{
  "crop_scale_min": 1,
  "encoder_activation": "gelu",
  "encoder_bias": "none",
  "encoder_parallel_block": false,
  "encoder_moe_every": 2,
  "encoder_patch_size": [6, 6],
  "decoder_width": 128,
  "norm_pix_loss": true,
  "one_sided": false
}
Rows from expert 51 of block 11 of the encoder, named by matrix and row number. Rows with one number belong to one neuron. Each number is 500 + 50 x the weight over its row's rms, rounded and kept within 0 to 999. All counts start at 0. Numbers have three digits each. After the name is the row's rms in percent of the matrix's.
# up: expert up (encoder.blocks.11.mlp.up, 64x64x128), inputs 0-127
# down: expert down (encoder.blocks.11.mlp.down, 64x128x64, transposed), outputs 0-127
up.14 068:545493477530491444530474544500466508500545530482498514504529504504497495434520547498518573485432404536496485532437561627522502502531438495496454499470509422486501496537462516372519517482585505451531486516475380536417546526497503522525507526721565445423443529500528458463506503501407464635513506461554531519506501505490461497414582500490475445517432484512491664488482442586448461567463
up.15 063:487461478554683487500388475542500505497507469497492459498478545405540509527695532491507500523509488490506510486478509493379494439561418525481469546473489527485553450494503407458535505413508497521574561490520529503543467504551441500579592539502478502466506493430432457503530519443481503502618529535494429424433482469389500503392506522486564500498478502541500487529441651497512563503497
up.16 141:490499475339488460455475601490514380513522504482496493506563593458485508500492526534489483426496477536488499643500527422490478490514495579484556483407626498631405538502483406515502465523481490510550542577549528400582521399471507511483509484481483500518487576485462505486505432406516476436509520477497573521433486494514486492508414501539484560497507381526502491636484505504519468503583
up.17 196:528537451514497481555483521505449474545486507509524503339469467525527550457504524511512539509547671463498505524501547505507509453477486431501564491484494479514385456503519579553514453482502505520539361513490489524484488502457515644406425613545519584527497471507532489521502488511558481550559509592499331514584508455465498507490505472488553452503530505330481489485556488504402489494502
up.18 095:492507496470478509496522510499607475494556441535498388536456432508487522494543601527471497509531512492511492500574500478527511530499515501464510506496511462440520501463501507538500478482485461403511517550502524512494354416558485461506445526513505542692537463517497517483514325498451567513564502499602517503505503484496508480497499481500517513530491535456524400429437761485500541510487
up.19 092:447525502559497489559532529496509522482622492499465530525507574475425481484450528503495491441478465533528497521526569474464531469503468501500446494525483501428502494457509512468498448496501318459380592509493231491520499540563472456494504500375519493503515402539586513475520433534529490509489593498574553530505437540508484537500524456498446502480486516551628558499482517516544496541495
up.20 041:503482506493504494596438553502481467468489459509486594502474506469449431483494503598519586586481547573498469516526601486422445487501406482554555523377474449463455461560511449502505497468476545499494607556480501496500469498488482480515564448519570583491508502444543557407427492458478317534494510655535521502430570587511507539494561495496453513526440488661527495499503489499502512496471
up.21 097:462501523550522510459549531503590480494516336563533532548464504494546519486594578443458402505515546502492464451514490510486457408521506477527501612420554531476487498462500494524470496493548518514542544489480432491410520506582501462501452623517490439514511391507541492486498355520490647489504451486494553500636458469425497592482509556458523448487508519452483487503513542506480634420504
up.22 024:484480497520526481502560481473508568641601577482462521508500490535519464509537489581528504388461462497550424467625607518476482546376328582486439527570486516499517518504501493483503516507468427526507498624474538532511510470521502331498472470523511521434500484503533523513517655511474516468510493435383503492528500491516498498503493476480399497491473491467458489517505538456574487506433
up.23 103:486486534398498496505536494495545497528495474469528488567456490499511577523281540546472498476490509490483509497486380555597465563464551506572487481499500500491528499484560497505509479439480546501506443488502535584499491521505517504455561504601472474496498500485461539542502499600534546518476262467453500467485502559495471494541457491500510518529512495339497386471511501471602453484586
up.24 122:498555507458453560503497532546484485507509397503510312585494445420515598482446720517494495464471517499486490473436502493515524520509358461471609495418577504495513609464554510500483491448541461525565493519467487483497514519494439442533444536592564406489627490525455512503389504560502533507491466517563492509493480509502517446493482429469574507495511514487494496507490515497457500494514
down.14 067:454513491505514489500563555506482531574381476483501470469515448452521501488455504495466471502627500530487486503496496296483503537497587462441533482496492566483529497506501423577506505496524489542496458450465576533504462415503521505508553534351407528502574502466488566563536541508501568382501496615487502470435492476489480498656499515503562495482531498519463406402568490417570512520534
down.15 062:516509510390312551469536546495447575563522482510454500496480386542414453539424421492521527522477512480543500498491572489554473493509623489508497540576502447528567489440499635496513438499505437486454344487529468555491440482482540466451527492498483465466504496525505520538376478488513537479479499500567502451544541521428540429623501422489592489609515463467519446489483498500509514504503
down.16 142:493545508659592500528565373521520635443473565535468463498442445590541503416547531531544468551540492465502538447505483579488479484521523515433508481516367547437565499486536615407481487496480498472500470481508470552502458520490468464503518461501470446469514482568489521502506610602437518628449497457501419524500497549500576496499472506500486481457487550502490534405554543480418486493392
down.17 202:487500508501485487474482433466505501462504481472490500644517515484504499464499500507521503504508353601488505491550519500447523592490478553505507415477494476495539550461488400505514514530433469509429606484505489499471483501562507340657510408490518509510512511499453488498523454512461487441512550495490674524498440517619543495510512506507456548476442516643518548501412497494504505449635
down.18 087:497450538451531505506354481504503498493530552502486569503595526543504472471475503501551560496526584455508527562526521503484495441544467458589471481477482510509546506554624456515549480591460504495564521432522497367505491598435440489395482416487502502386500505486471448485557576499552416398406556457513508499483584513479500458494504509499511510510480502478449503527569326503499358501501
down.19 091:497480496449513533508451497533509469494489499435450524517468482454504508555435525475505556501502494506547438501498431512507516479497481510471490510494501514503546476520560522528502519491474612470604377472500835473486499528524524497510508586613485529512593566521498464496574636504513508462528425504431453497543544473447501475505491491487517469517473481505406456500566501414469501469497
down.20 042:501464442491494504437516513579498498492506550500491497504532413420474593505518480504455472473508589499535471486497449478559534515512552531479498481596490469553435476472377506502552476510574521474602405507506527523495506548509503492500414507497424338543529536519464483503734488531498581479481555448496465536523501493383501489577477494495506550473587504423425535515375518471492558466513
down.21 094:570501427459514464546388452495412497489525596516504508577501525511471488476412480508558546472538472508489510507429513502489538561497560491572483479583526525518489464540536523475476488509481524508501488571550467469500489488500496530515523410578525560492482568495376523467484591506571311522449559525424455399508530502673502472605493400490502492495482479492507490475450532482489342493495
down.22 030:502479574499504517496498595534504500473380351490469557432496484519504547455505567382475492535508515494393490498428434441619464468518489523476512470404500560576445534491455476527500547461530582499490475502494519498497450590497532462492508506513529444468511525508346466553490569482489550484494501474575480574404481660501542521489536568540497466506500356513486522587526503493507567500544
down.23 101:503521510515527486513459527507503524512584534527402514417502498494518479505740488493513366580468513464501526459536570440443504474491512500476492507514493498500465575553502470496467493541518528497502568533505479401455396490531422561540380407463514535487411476490546501486378499506497450513498679482543494496483492470504531511474506519508513496492483596461565578556479447567501509482428
down.24 110:528496494500538469490476500510561500506503590554492718501508576511552417452494369486497488616485470519466510500629561495481482518470645556537408424497390566504518415548495490499545525583500519493491490496534558505428479469468536569506484428477403580516374483471501513513570501490549430475475525443465503456406515510502501490514505506476469453508464561505526428499502482512492497506510