{"train_examples": 203450, "method": "mae", "encoder_bias": "none", "encoder_patch_size": [6, 6], "encoder_layers": 14, "optimizer": "soap"}
Rows from block 13 of the encoder of a small masked image model, named by matrix and row number. Rows with one number within an expert belong to one neuron, the router's apart. Each number is 500 + 40 x the weight over its row's rms, rounded and kept within 0 to 999. All counts start at 0. Numbers have three digits each. After the name is the row's rms in percent of the matrix's.
After each expert's rows are labels from the 100 images, of 14848, where the router gives the expert most weight on average: "colour at peak" is the nearest of a few named colours to the mean colour under the peak. Only what is clearly more common there than usual is listed. The data: regions of photos with short descriptions (Visual Genome).
# router: slot weights (encoder.blocks.13.mlp.router.weight, 128x128, trained with AdamW), inputs 0-63
# up: expert up (encoder.blocks.13.mlp.up, 64x64x128), inputs 0-63
# down: expert down (encoder.blocks.13.mlp.down, 64x128x64, transposed), outputs 0-63

# expert 54
router.108 174:473511484545511429462502474444488477479456515543554503542503590519547416552520461452482526549495455506522469514476436533473485449566423526463497519504550455529497505454470481478499543477458513
router.109 126:452512472575511404536497499452486470463439520507478521572494568519523446545481518495545493521513460503528509541529429545461490530571495564448514502493546433504488507468516496491486539489414511
up.0 109:479526451525528409488522495482451495495492454500502513522514477539514497501499493508516514443496437451505498442433502442491499501457520587498500482432509560539505523549447510499546583429499492
down.0 110:515460558489440570484503500476503518518471610482534462477513482444496512502553503537498496570502497558524500536587468535520508482524467474488473515583466464491516494459514487535456454579503516
up.1 130:479510443496615493531495517516502484509499347502444518526506405549527475507543509468491495500492465536505498438509391530418482528548455511485492494524523520508520500485486485555499471492504531
down.1 142:464478512480395516400507494494547511511510634498592499502483554477493528493425485514492519455561523466514518508454584468546500509555546472500510585505498462494494502479562501535506550496511498
up.2 082:486500499452505500488483521511497503493429513500500506527537497605504537485501474496504463447426533472542566498430458515500492521493531497501500487498501415480482510516647501497501511467490529
down.2 095:504504483489464495513502489505491506493543510500491498493482479460496476497471513475505496532552412521504499495588500500466492485504454514497530497490489540527521505507401514493487498565500468
up.3 106:498556419464504506455444493489493495600534507512496494620503469427486595485501495493573501574483490547514503501456501500521522472563496465453498494524625506504504492503484487539459502514438435
down.3 105:563485512512507495552520521489491529381493523557492508399502580638526462512499505508475512456506473525490451509555484439500507457475535501504497497433400495510473498485554521485505509509558516
up.4 101:483500498497520518480498490525491536521457441487504446538523473490493497496528499457488530497510516503513475461499479461545499505474498467512499557496610458464485483506500485576475578476520486
down.4 106:531533495469493502494476503494590485503502585496511647499506524501463524540399466488493459488509484439446531499475498535488501507584501494481506502535453538505524520490579497487552459530484561
up.5 041:492463501565418473462522502531432486486518551447471504505491502483492414516493462505343497492503499480512440519432528500476485504437498490411599499449512509509516495499499511521496500570632505
down.5 041:525482471530561555501486485463509502463535445504526505502470499505483567510571521478589486463500501513507471565514570595487507446527511449621399514573471491475496522496441511508487511503449477
up.6 092:494511462576539410537490563501495464500542452498472504581574507495500484502462514501380554496470457498500688526500461567435508502434500534482499498513476474517490505462486456503493500501612486
down.6 087:508486521408493547475500410499502496504468571502495506376443484463502503502561499534608468506505527506498339480517516410563492512535512454499518465504554542501496510539518503504522483468403513
up.7 104:498373514462493499437494457502457500501515505467448499499499500503637481471474467473459510471490514579481524441500496521489472503520475499515422500609449568485445492499599517515504517487623531
down.7 102:476626502526566501568472533494555548486542504567527516494501495500382509511574541489495529495502509453566480493493484494485473502553517462536537466406569476534533495528471495494532505523392488
up.8 101:385516523476500512489522460440506494495494485494351576467480493472503499490499480507516515508508479533514528478551539465482504517530392562503509502577463485482503529517498503462520542486504500
down.8 102:517472501563483501493508533501494491501492497537704397487502480495522472496513529500483563497490499487511486466496479514579523498479575471527467444471537483491492435507470459508482496495504494
up.9 103:476489524573450536476513506489471622515523449532428508507485511453493495521513469417495511487470498487473663506539493521488505487447495493500441500461493475502509474493493494595500494548500445
down.9 104:559502513439516484487509493466492375461441535522519494505521514566469482445456518581521489533506496499505367443467449507501508514556493482524557525567498490493491512515509479471496528440476567
colour at peak: black

# expert 17
router.34 107:500475487408536405498465559490488504532446515490475553489505431522584496528501519431499526589527443455469567527562497552469427482527530483526525504460507496528483501502491507572524444588554484
router.35 096:527518484438532473520413548463547558487471492453485535539517438480523528502476443467503494633565539483481524510521514557486444445505514469512518477469511485494470500500487491528517455591563538
up.4 015:525536540676494484493484497513502498482465464501508492528506602469633442387502492374523501484497482507528493488535524478497531537529465563475544465548537467492495519512524572481517451473513537
down.4 271:500499499501500501510499500500417501495500498504499500499500511498495500499303457499500500501498501500500499500531501500500500500501501591500499507499498503573498398153500497503500498498498500
up.9 794:500500497804496501506502499499500502499491500500499167502495500502497503499499500499502498499505500504502490503496498511499503498500499503499499499491499500500498500500502503499499500502510498
down.9 374:314494500486502498501500530499495500637501447501500459498503515500501500500501499498500498498498500501491584505502501500635499499412500499501511572500499501543494540500501499499499500500500501
up.12 036:495503451493489532601505507505521418505500499499505502496535500558448507515506498493507499498513436500490443509462488508508457452520503531522476454385473496482465612497507545521472505516767489
down.12 385:500500491499483500467500501522500411500398500450499499503500500500497500569500498501499500500499500500499502500500500500563503498499499496500500502497602498656500499501500500499647502497502500
up.13 044:499501500510502497497483501499500503490496502499500947500502504497498477496523499499495499506491497504500502498503499485497503507502515498511500503500504495500512499502498497498495500500501499
down.13 172:499499500501499503498499497499500501499500500501500497502498485491500500507500498534502499502500499499501495500496502500502502500504502738500500496492503501498500500501501500499499484501498500
up.16 023:512516519365488476353434499552483512470507549517468606506486494505582422525522484503503508499439505485465566538512556493489353545485545441523534486584501483511544506562457528459486495460498494
down.16 285:499560499436501502607500499501500499490500502501501501494500499500498500496269500501498500496501502500548406495476503496492500501591616507500500499499540502500500498499500495600501499499500499
up.35 010:486470460490493439553505482522502599499506523442470467480488489502464531521478501558571502461494587554503486522634497680451492407441514489514480500496488524489428486610494449445502534527506449
down.35 195:501498500498652487564500500508496499510501499499500500500501504495498501499499581498497501502503383500500505362498498500496500493504492495497500502500428521505499501500507500498500499329500500
up.47 022:500491505484506499492496501516497502498498507491501947500501499498490491506510498503494503501492498492495526498507507503497495503508502493506500503514505498500506505501501502503501500498499500
down.47 082:524499499501500501501498496501500494497499507500501498498511347501500502501500505507500505497522498511508464498493500499106499501507501506503498488498504493486498501501498500505501502500503499
up.60 067:501502491057498501495482500496501503496502507500491506495500501490470473499501499498516498502498502509502508505502514495500500500503508507498503513561499502506499499504502500499490501499500490
down.60 172:531500500501500500513499497516500500499499501501500519498491497501500501499495499501500503503500503489566497500500492500498500503505500502500500499501500502500501129498500500532496499500500500
colour at peak: grey; pink

# expert 33
router.66 078:477493522401500475531417548543538485525499527456491565483506390534552567497487493522464524545557440444440577508482552527452415509540524464529534493472495541523506494484524480516531475561558481
router.67 088:526507498453520442522433559472517526499504528465523518489487443457491543506489476441478488647528527502461524515513542575470435480541549488493516486455504484515435504482469519545564464588552532
up.0 126:628506479511506507497494486493500505506467470495517506499488581494592488570518497381547495520483504512485452528519509494500528503512272463482475509529502491536535500506506491481486486502488510
down.0 069:499510505505509500534501491524501503500496504506500499502495505498496467496399502504496499500502497500507498741503503497498502497514527501494500417503501503496500491429596497505501495530496497
up.1 046:511554543462523534476507488510484468544466449524526513464506442477570348505586462490446513516506488491472498480516494586513500527545474528445451491524543523562491530504511522585514484506508471
down.1 028:500562510505477500467501532500699499488500506508521485508503511504505501498504495507504499501513504503493498771510503492487498496500504495508528500496505447399495500496454507499497503663498501
up.2 163:494501498550478522473490549517504480503508501498503486543519472550344493469489493490521472481546488529514550495430573474521522562498508467470529541465518425497499530511511573485480497405486458
down.2 178:500504503501491506499501444501503501356506500509499538497495505501503501491502498500512498536499621497500510498500498501516502510499500498501499500502501498501502500500500501491482500501500500
up.7 033:498528428612548484533470539441532451509446509485496514544551591485480543456522437495527490503545505527488478489531545443487506537460531483468496428459428459445565484550508460566508524450447507
down.7 022:501498493478508501710492513498461489504504479503491500497511516492495484487496507503498500490467498483496500470501507499317499495500501533505504536493497696529472504467496500518496481501511502
up.8 036:428596506483569601470516493527519477508559474471568441450478550448551440455525550496458510432480477458524449471511506539546526461447457503537550526470499493563568536446472487503526516552511528
down.8 015:492510506501490472498506508504528496575504496503499472493473509499499496480496576480499496490503501552495511505479509495504504501457506501494507497520500507499502535497470501500499496501500494
up.10 107:511510486453563519483493495504492728550514503496520660481511501501495264532510495436473499514487532466481470508516525508484494500529536425490478559527485527509532509518499461512506487508560498
down.10 157:501501504500502499500500499500501500500348499501500496500501499500499500499499500499501498500500501501500498512500503494427500499500501499501496480499499499489500501499497500789503501493502500
up.12 080:472530471495493506505526500489507473501493511507512382525495478490458512441482519498486535470393483547530526470482486489514495493528446564500470418451497509525506504502478521531507506517494500
down.12 131:501500208496502500502500500499623498501501499500501582500499500534499492500498501499497792499499500500500500498499501500501500501502500500500500500500539509501500499505504499493534493544500503
up.14 035:474537579472528514498502475466451497491474513567467533563534569514425444443473442485528452573505440530502518479526536511474455578524496548496532427452454531435447574451506528447479488431515543
down.14 005:490536508504497526455514493499469503418504502536475549482530501513507501498521501493508467618500548505469450515490497490492494512498500509497505545508499486539511500489494498481413434508469499
up.19 090:499456478491482488524500483521499504512510487514449567497510511508385511532558447479441486513507479526486495497456575416455504526554598517414483485541493490520517496492502523499548509438494475
down.19 128:499502500507498499508500499505499499501498504497500520497501235503499501507501499502500503498496517500507498522503504496504499507501499501500501499506503471499502164615500495502495498500491495
up.21 268:497512514460501489494497503555509508536501509521509475493514501463514499520503503513474507478492518440473456415571564512385503477521575451322514501548469481500538513492443488515519458487556539
down.21 272:500503500497483501498498504504484499498499505460387503505512500501495503500499428502500500499497502501501494502506573433489503491502500498509500501501599500500497506501501478502515502499501499
colour at peak: pink

# expert 41
router.82 101:519543479430534471517412542492533526480478527456501542511497427477504531543485461432531492633519520494477552508544536570479449438505506457488499492464487521483455470517482500543518471584541482
router.83 093:503537502439495401479429522509498537500480524496518520509507430508548493524473468415528503608567541504464515497556525514483472423537530485517520453489530494498432518512469490537545449554565496
up.1 091:543462515528566516546478538493524442455553561447551443477508478509523465518537478525469449453531523508458459485474559481560443375446445489503497490540550457463520468548512466539520502517488483
down.1 015:496500506508703494511465475509504500581495496493500501489425493498427505482507500514439490499507487499494519482482484500522499474506500496499480501497507538425525494513487496498499496498533505
up.2 386:501514601450517515489493513552492504550496500506509518478513547500477487511517509481471490499511491378443444566478480466513516508493475286500492588492486518513501536497495393501483478516484584
down.2 549:500495502500499500504500500500513500497500509509502498502501501500501499498497501500500498480499503501500500532501500501508500501499504500500499498494502452491500502487499501499496501499498500
up.8 077:502442504509444438440565545498438580524460399519476528479553486475535580526433568486509502546511519493509481478543499567573516571375464487473484463427516447476449468506505542475456491503482494
down.8 007:497500510485498511507494495511229498503503505477504459494511503482465504489466495517502490500493485494506500512502505503497512505497499506497506560504489498577500489483579492487511399506504504
up.9 083:522420488521562555528454542531438475510573502476430442542449444563552486466513437506529532463534530495493494420510504432512444542542512520520497503527502523467452465459535476452494576482450513
down.9 026:523499502507507498464500495483507495504499486498496502500498479502501502543813504473500503517513515499496505468487495551475499507497488500495498498494478501491503503515485500494498506484505493
up.13 158:547467522501499506498499491435491466465418458513564546502499554501562509501484512453519474479509510554536443509520484476501537524492363528497483542515514494534514549493521523489518486550493505
down.13 348:499496503504500500499501500499500501499489502500495500502500502499499494500491500503496498500499496501500503513504499513500501500499497500499499500499494485500500500139500502502500500501499500
up.16 130:476481479506526572489518503431495433534498513469528344517526465453480475519484475565440506496532504525485477529509516404506459416491493518522342516491510471521536489545512448535434555494501504
down.16 055:501500500500509465572424502507516500588530501485550498509463494497455491494494497501313501501502482498514508493497439503511499498507503496488497488506504508413504496501502505500498497498598499
up.18 075:501479462515462549489489505520503510486483467515537488468517455478467512455514498529629532489478573478437576488566525484459530479544240453502474572512484528486506505507468493501503529480441472
down.18 092:501498496500500500502501500496530500509503509503503508500499501500502495501497501500498501500499501500500500500499499500500496498499501211499498497552509499498500500501500498501500504509500500
up.19 186:487606528670510502475511542495487610495474553507478467519615468506483470487486501511506531512477498594484545493490485511496485462541457594474402476501514605504489504477505508522494511519514456
down.19 366:501500502499501500498499501507501499500502493499490504505499500500500496499500499499501501501499498500500500497482499499499528499500494502502508493509495522499499501503501500495500490500500500
up.20 093:506501511527557572446544564522478525467527448429497545436497540461478367536467477486476562521458469491522519572535554465466452562490458499472381437490452508456531508491536468473449540484499506
down.20 027:499502562490516490497500502511505498505492455484499499500502486501499503500494500497509501501500546502497499486502507498496501495502490538499504499489498501497498501498487499699498498263506497
up.24 157:506658535519533497501501524512451467548470504486535485524527535512473442462460495522494514543521519486508522497589523487487531488478528525472524530514489459484490482514483536497546462467597478
down.24 029:496513502496498495510493539532482505496527494489485521502501534494491503499404500496490505503479503499499501485674532360504507480507485498506502487534504503533481499495498431511502493499489498
colour at peak: brown

# expert 9
router.18 102:489520481428510437509442558518497514501464530509490527535478433506565520500509486431520525593552493497471588490523501562449427469524511488497536502455470538515446479483500525536528468608559521
router.19 098:528505471440490425485446522491489546525453511505473542526515443513514520520477504448500490605558516502438564483540534508484432465551496489527529482495527525485455485515477485556558493609552524
up.1 168:489477515461503469445503549502542532494591487474466569506551484480444508558486477490516527466479465507481475537397435500533475536453517516487514472674513520479514525493516507528509500519470484
down.1 083:501498500492495666505499502507500503581504492489502572512498452502563488499500498491503502495457200497506503495503499505366505500506492498499493491490502483469493410501501500499502503492489501
up.2 090:484538514538558566415523455533469512508507480463456511467566496531488495534520422450510452491496489488462552463480550566460473505544540504490414475444465532465487550508576466487559463494489463
down.2 017:506491499505583478496502509537501506499504438499509502502516500480495497552516524493501511511487600459502495725486491435478501516515500497501509492506500513469489512504489521508474483499496499
up.10 072:595548491445475439562545484528441452476489589551501527515496493499517414484523550506470482484544568480468504536549500492410541459557538490490407521571531460474558495508553543486511456501549482
down.10 020:488511576494509508496507513509462494495498501486501463510488494488494503495494505522497479498501504499502497498506494497489520539436488485502515503512493482501493556501547503502501500501502496
up.11 093:542460511522507453518464446488507554492447432436420499457439507550460564454550532480469548564504454482491520550525443449480423509432532523528521540495485517486495468518488521455485496506481523
down.11 006:526493489496462523475494481509547482492544553500520504507549529511544501699489511511512731492494554531532466489479515514499464497527521507512513499511510365488467478561497398478503499532489484
up.18 107:509493492522518483462428531495534466508557532440521491442549510492546432532614366526527535527502433490485484513434488478453449479504586491500490488574530482480545543492417540513521473497565503
down.18 055:465496505458425489555504500467515496511489491491506737499492575319494548515495515515513494499498497473503510501480499497499483493498504490500518501558528504417515498545489483540492501504536499
up.29 093:486515493459501538434443527497569559508537580570535475442543502480510416507538480522456529443515575493488507495506540558444469503538407520530396533575575491460493515521492493498489473474554500
down.29 005:500535513499552501486490533518482527489530506521500508507479488511494540485511510462497490514510504478493500496480519477501488486495505525490515480493513528522515493511482512367502448496515509
up.30 100:444477508504421460425538534471519561476524551492537565509514464514504556553509560548569491520450498524514479527493538482435531493492524487568514430417464510483479430481504538435465498490538499
down.30 035:456509496486499510574497500490500581728494498529505459499523497520500504495499502500492498474438486508510492502497499523517503496510495492500498501492493491498499505513495461494497480508494575
up.33 086:510542485580488453534420550533464419488487482526517469517480507476455471536560421494423503396550445461471456488437491522456522534531463488525485476468488471513532531481509512479491557471404513
down.33 018:514471505503499492493508503506484312517501513492504494456490472478516561515496492507454483489485502495476527425504499497511498492543488354495537499570680489505516515524505512501470499507489496
up.36 090:578437503516467463448566497470501423454522552582526541524467494550435536558466467460473467423493516503499461471439561504518522570543564508477459559556497480486530539504483544512531465478527521
down.36 011:509494509505512492513499499500460495503535582480551468506519498501555488515501485497496506494508543510507503560521510550505498513458506528485510481527416470508475554642505495450489466506489684
up.44 171:480581608526500582485501506580492497509515491520462494504526393483364508523498503508469528517498492543492492510515536641506521501492500474468467461418479529493495499508512495522506474386516494
down.44 744:499506494499501499519501502496498499497499499505496490500503500502501501502500494500502504500504470513499486493500943496501496501502511495500501498500500499503497562491499477499507503501496499
colour at peak: pink

# expert 29
router.58 082:544512512392510517494435549494545532484498525462517564523465421535462540505515495474524516559505488472483603490545526499472416484500494482526543465420539548511470498533518521519559465594560504
router.59 072:521549508467489464512414519471484486515513524503473525512456424491488515550479470471536518590531531440476559528560536575465465445484477447499530506456486508539424498531498503581538482551513524
up.0 036:528467495543458574523452507491486439462439470463421439458547525491482571504448525511487474466490453498527537488424505539575514452498502497455487535460483589477429499490480496532525528521442503
down.0 006:507483475474501525512450522436504552440490515502459451514529441506457526446497472500512475500437511433527521523519540557517488494478459478425525497481486473482490472455520484440408433564451444
up.1 041:441477522534517500491465507510510569529555593565524531527498523481558543426542442509509492469473574481467539470416568517460452423544450483511473561499456497508526502519508482492465458556520500
down.1 019:364523511517518504496501482471494500512467466489414527453509485504553555491526481455504458506487488515567498490528497477508485507484496534456557526507498496527514494335483502492488495532510425
up.2 035:477533500442451583518574457478409529511458429601498563504459516470433459462457492508508518519515504494493455516515535436569514526515400517439453495495512497484427524508449500470468497462558501
down.2 007:481490510497512499502510526497499535481545513458488453498486518541494467542477505487433455502504472453522508571495557445539483504720476524545551473532465519505538439474513541478506444513450467
up.4 041:437453516481551450560551471479571505529552469531432539583545540512540428440451552451518485551519481489475547514527448563451535500578525491526512439541517438481457460481538496451465416465537472
down.4 006:518469502457471481510482452431517480517515547487466546419498490564469494504549431513488523498455477485526526547430452486562526578472548435479455523499502568463573562478535570488470487473434424
up.5 032:562611449451551558539548521479529470458464605420516493500505522459456442538487433477489552540539496492518483506560502538440453468509468505485461521547460546488552500522517519481495469498418548
down.5 006:545561502455531473489472442475530542491498535552509490507482551544498530478485421522445429555480518533543521491453451552450534468459508534508441495482554567497455415491558484474561513436571546
up.6 036:494491509532529597436477481499541562493487455541472586413538481505544534567513463494460494489474560492501504493535505564523552539438515535537529563460533526531472510549486518500550506570591482
down.6 006:491458431485491492526547495470498461549464552550471404515530459425541464533440387571533470509557554507435549540529532452533475516515545504508521456446501530511448489479515512556442439531485450
up.10 035:434533460402523532423535521484470424547547442511549558426473543503471543464491560460530515429512499465458491529520424455553522550466549501451554535540525500572591512509499522550561539483512536
down.10 006:456533528564469533535497513439522546559505533420500446478542521425495511467541515544531446534531524490434516506447490518584521500521468522470532544456522513492576536487530532458520499500438419
up.11 035:433421516492470548598574516514533466512527552477493530509452550476494536489521534495472519594528556462527539543458494501585421462508529510510481511529489535477512436478472484479462506494585481
down.11 006:473451455467536439459427489584455474501489507568546448545455537555525483496547481544544531455508559460502485493535545480447511476476452565445452460505436545478503538507503445485542474489460466
up.12 042:417556503435497449471414488520571471505580553463524405534539512466518502509500533530445493427508451515501509480451548518508579506471489518544504546484578548468559526497420508496572500455498490
down.12 005:484491440533535484486489460597519495548520549500472511544449454382476530484491541449528588470459484496427476443480504529470478524478469504463483487596455459577457488528526484482540520432482471
up.13 035:566482521596534455465510450519447480531550465536450524560494466506503424549540414482460491527442464475490430466472548416535561564467590501532443531519504437474447543483541519460500447489475495
down.13 007:479483452552534494496533503495477476466602533495451476466475531434599621495523537509562486467554522497551519503492523472502559569470551502568503509543499451410508522505451457527493459531516510
colour at peak: grey

# expert 8
router.16 094:522401482428485468538497538485532465470511495503447514548526438539407541509503423573503513518490489502492586471475543512421449501539574503511525454425499458491443497515536533477520515506421514
router.17 091:482413508433509432537447537510532452476550530486474486543513455517396529561484454566462470488498520498504548459490519534435468540533584488508544456469520428464412474522529473540504509460429521
up.3 006:501500506501513495505497500500499500493500500501500499531498507499500496501502499452510499530498489500500458501502499501495489520504500500567501388496533500498498500499504500463501500532501506
down.3 010:504533518502495507453489495430500594501479513582557429508351501492561548498475495497494433484477507500503506502500499495523495512505501499607503507492458527384509495499505497504591506493541515
up.8 178:501489501508502498499499499517302501513521489501541512502504533490529504440491489535453491459499492510501507503500502491500499455421595498490497501498521510514497504490499495529492517523511493
down.8 143:503501495494496498519520450533633547454474499503500529486506502494481496528493506505554501500498597508489507567544549507504469508561489509496510494506473470487498506546533504516496434497476499
up.9 031:500504500505500503500500500499679503500500500500501500499500500500497500500500499502500499502501501499500499504500495500500500500619498499501500501500497474502501500500503500500500500500500500
down.9 020:528499500508500502512493501487473497500502502526493409499482549498510505516500511448502489469501508500501520450465506502487498513480498508502485543500481517513499498462500502480504533491480500
up.11 050:500502501420499499500500501501502499500501501500491499499501503499500494500507504513492502501491501499500502501500499500494499500501500497499501499498502500500499500503500500503510497496466505
down.11 025:509493499498500503500497499490443464494506503531506479503499480488495540561499477514558498500487460502444492484495499547492517525497501499486505578493492505492480513507458493503503569498501481
up.17 127:496418499501500507500499500536489511494504499503503307500499498495499501444496500500502505464496507503497483479545499497499509504462478497500506513518507495502501498500516594502497509503565499
down.17 075:499520522499531498496514487499491517483485494502508561540501503500547498493522495494519499671504500499465509490503460499577473517503504536485495439507501615486446483481512512493506533532498476
up.20 137:501511486536500500528500493414471499507499499498500467501440500499503512496499464476506500505495505526502498338589497493500530504502482504498467500539503500502501501496499502500465506504597450
down.20 084:518501506532544502501481502504546507471470501488500502499493493500508431465462536499450553508575541492500504622491403533523453498503500505519491380504532553497498485478522500498538442506499527
up.22 105:501498498540499505501497505494432499501502495500502412497502499501495507501500497480511500481513499515500464501500500500503502485478491498501502500501559502507497500504504504502477500501509431
down.22 065:500467501489498485504502487514502554474451493480495596494487502509516504481481527512436548510535524503534495509517495501493486483499501493496509448498499555497496500503500516500479439527519501
up.25 293:502496503504500496540500509517467426502503487495480504517543495504513504504502492620324493422509380555496498501481461498466496534500471495492499350498492634506492499501561500513465499564541501
down.25 287:483506466443441491459504500531500569493505499507549504486508524497465512489500428355639471505462622479474514554511546496502498501537550491471491624470497322472527504509505518501507508495463500
up.29 013:499500501500500501500500500500500499501500500500499639500499500501502501500501501501493500499311500357500502500493500496500501495499500500500492501497496500500501500498496499499500500499492500
down.29 009:477504491515506478509515493502478480502507430489464426501503494522496517502495497593503514511505459513499533485501507530498499495494505466449502532482495501492491513487524498495459503507521413
up.30 067:503500500506505502499500500500498499500498490500505503501500499500499511528467459480644500500512502501502497500501506503500520502500499500500504501500501500502500500500492501499501500503514500
down.30 036:499501494499498487494489508478501512512476502477506534483502494501527493487513553502408506516557494504505540510542500493517441489496522498512493420481506496477544501508499484488511501545504504
colour at peak: orange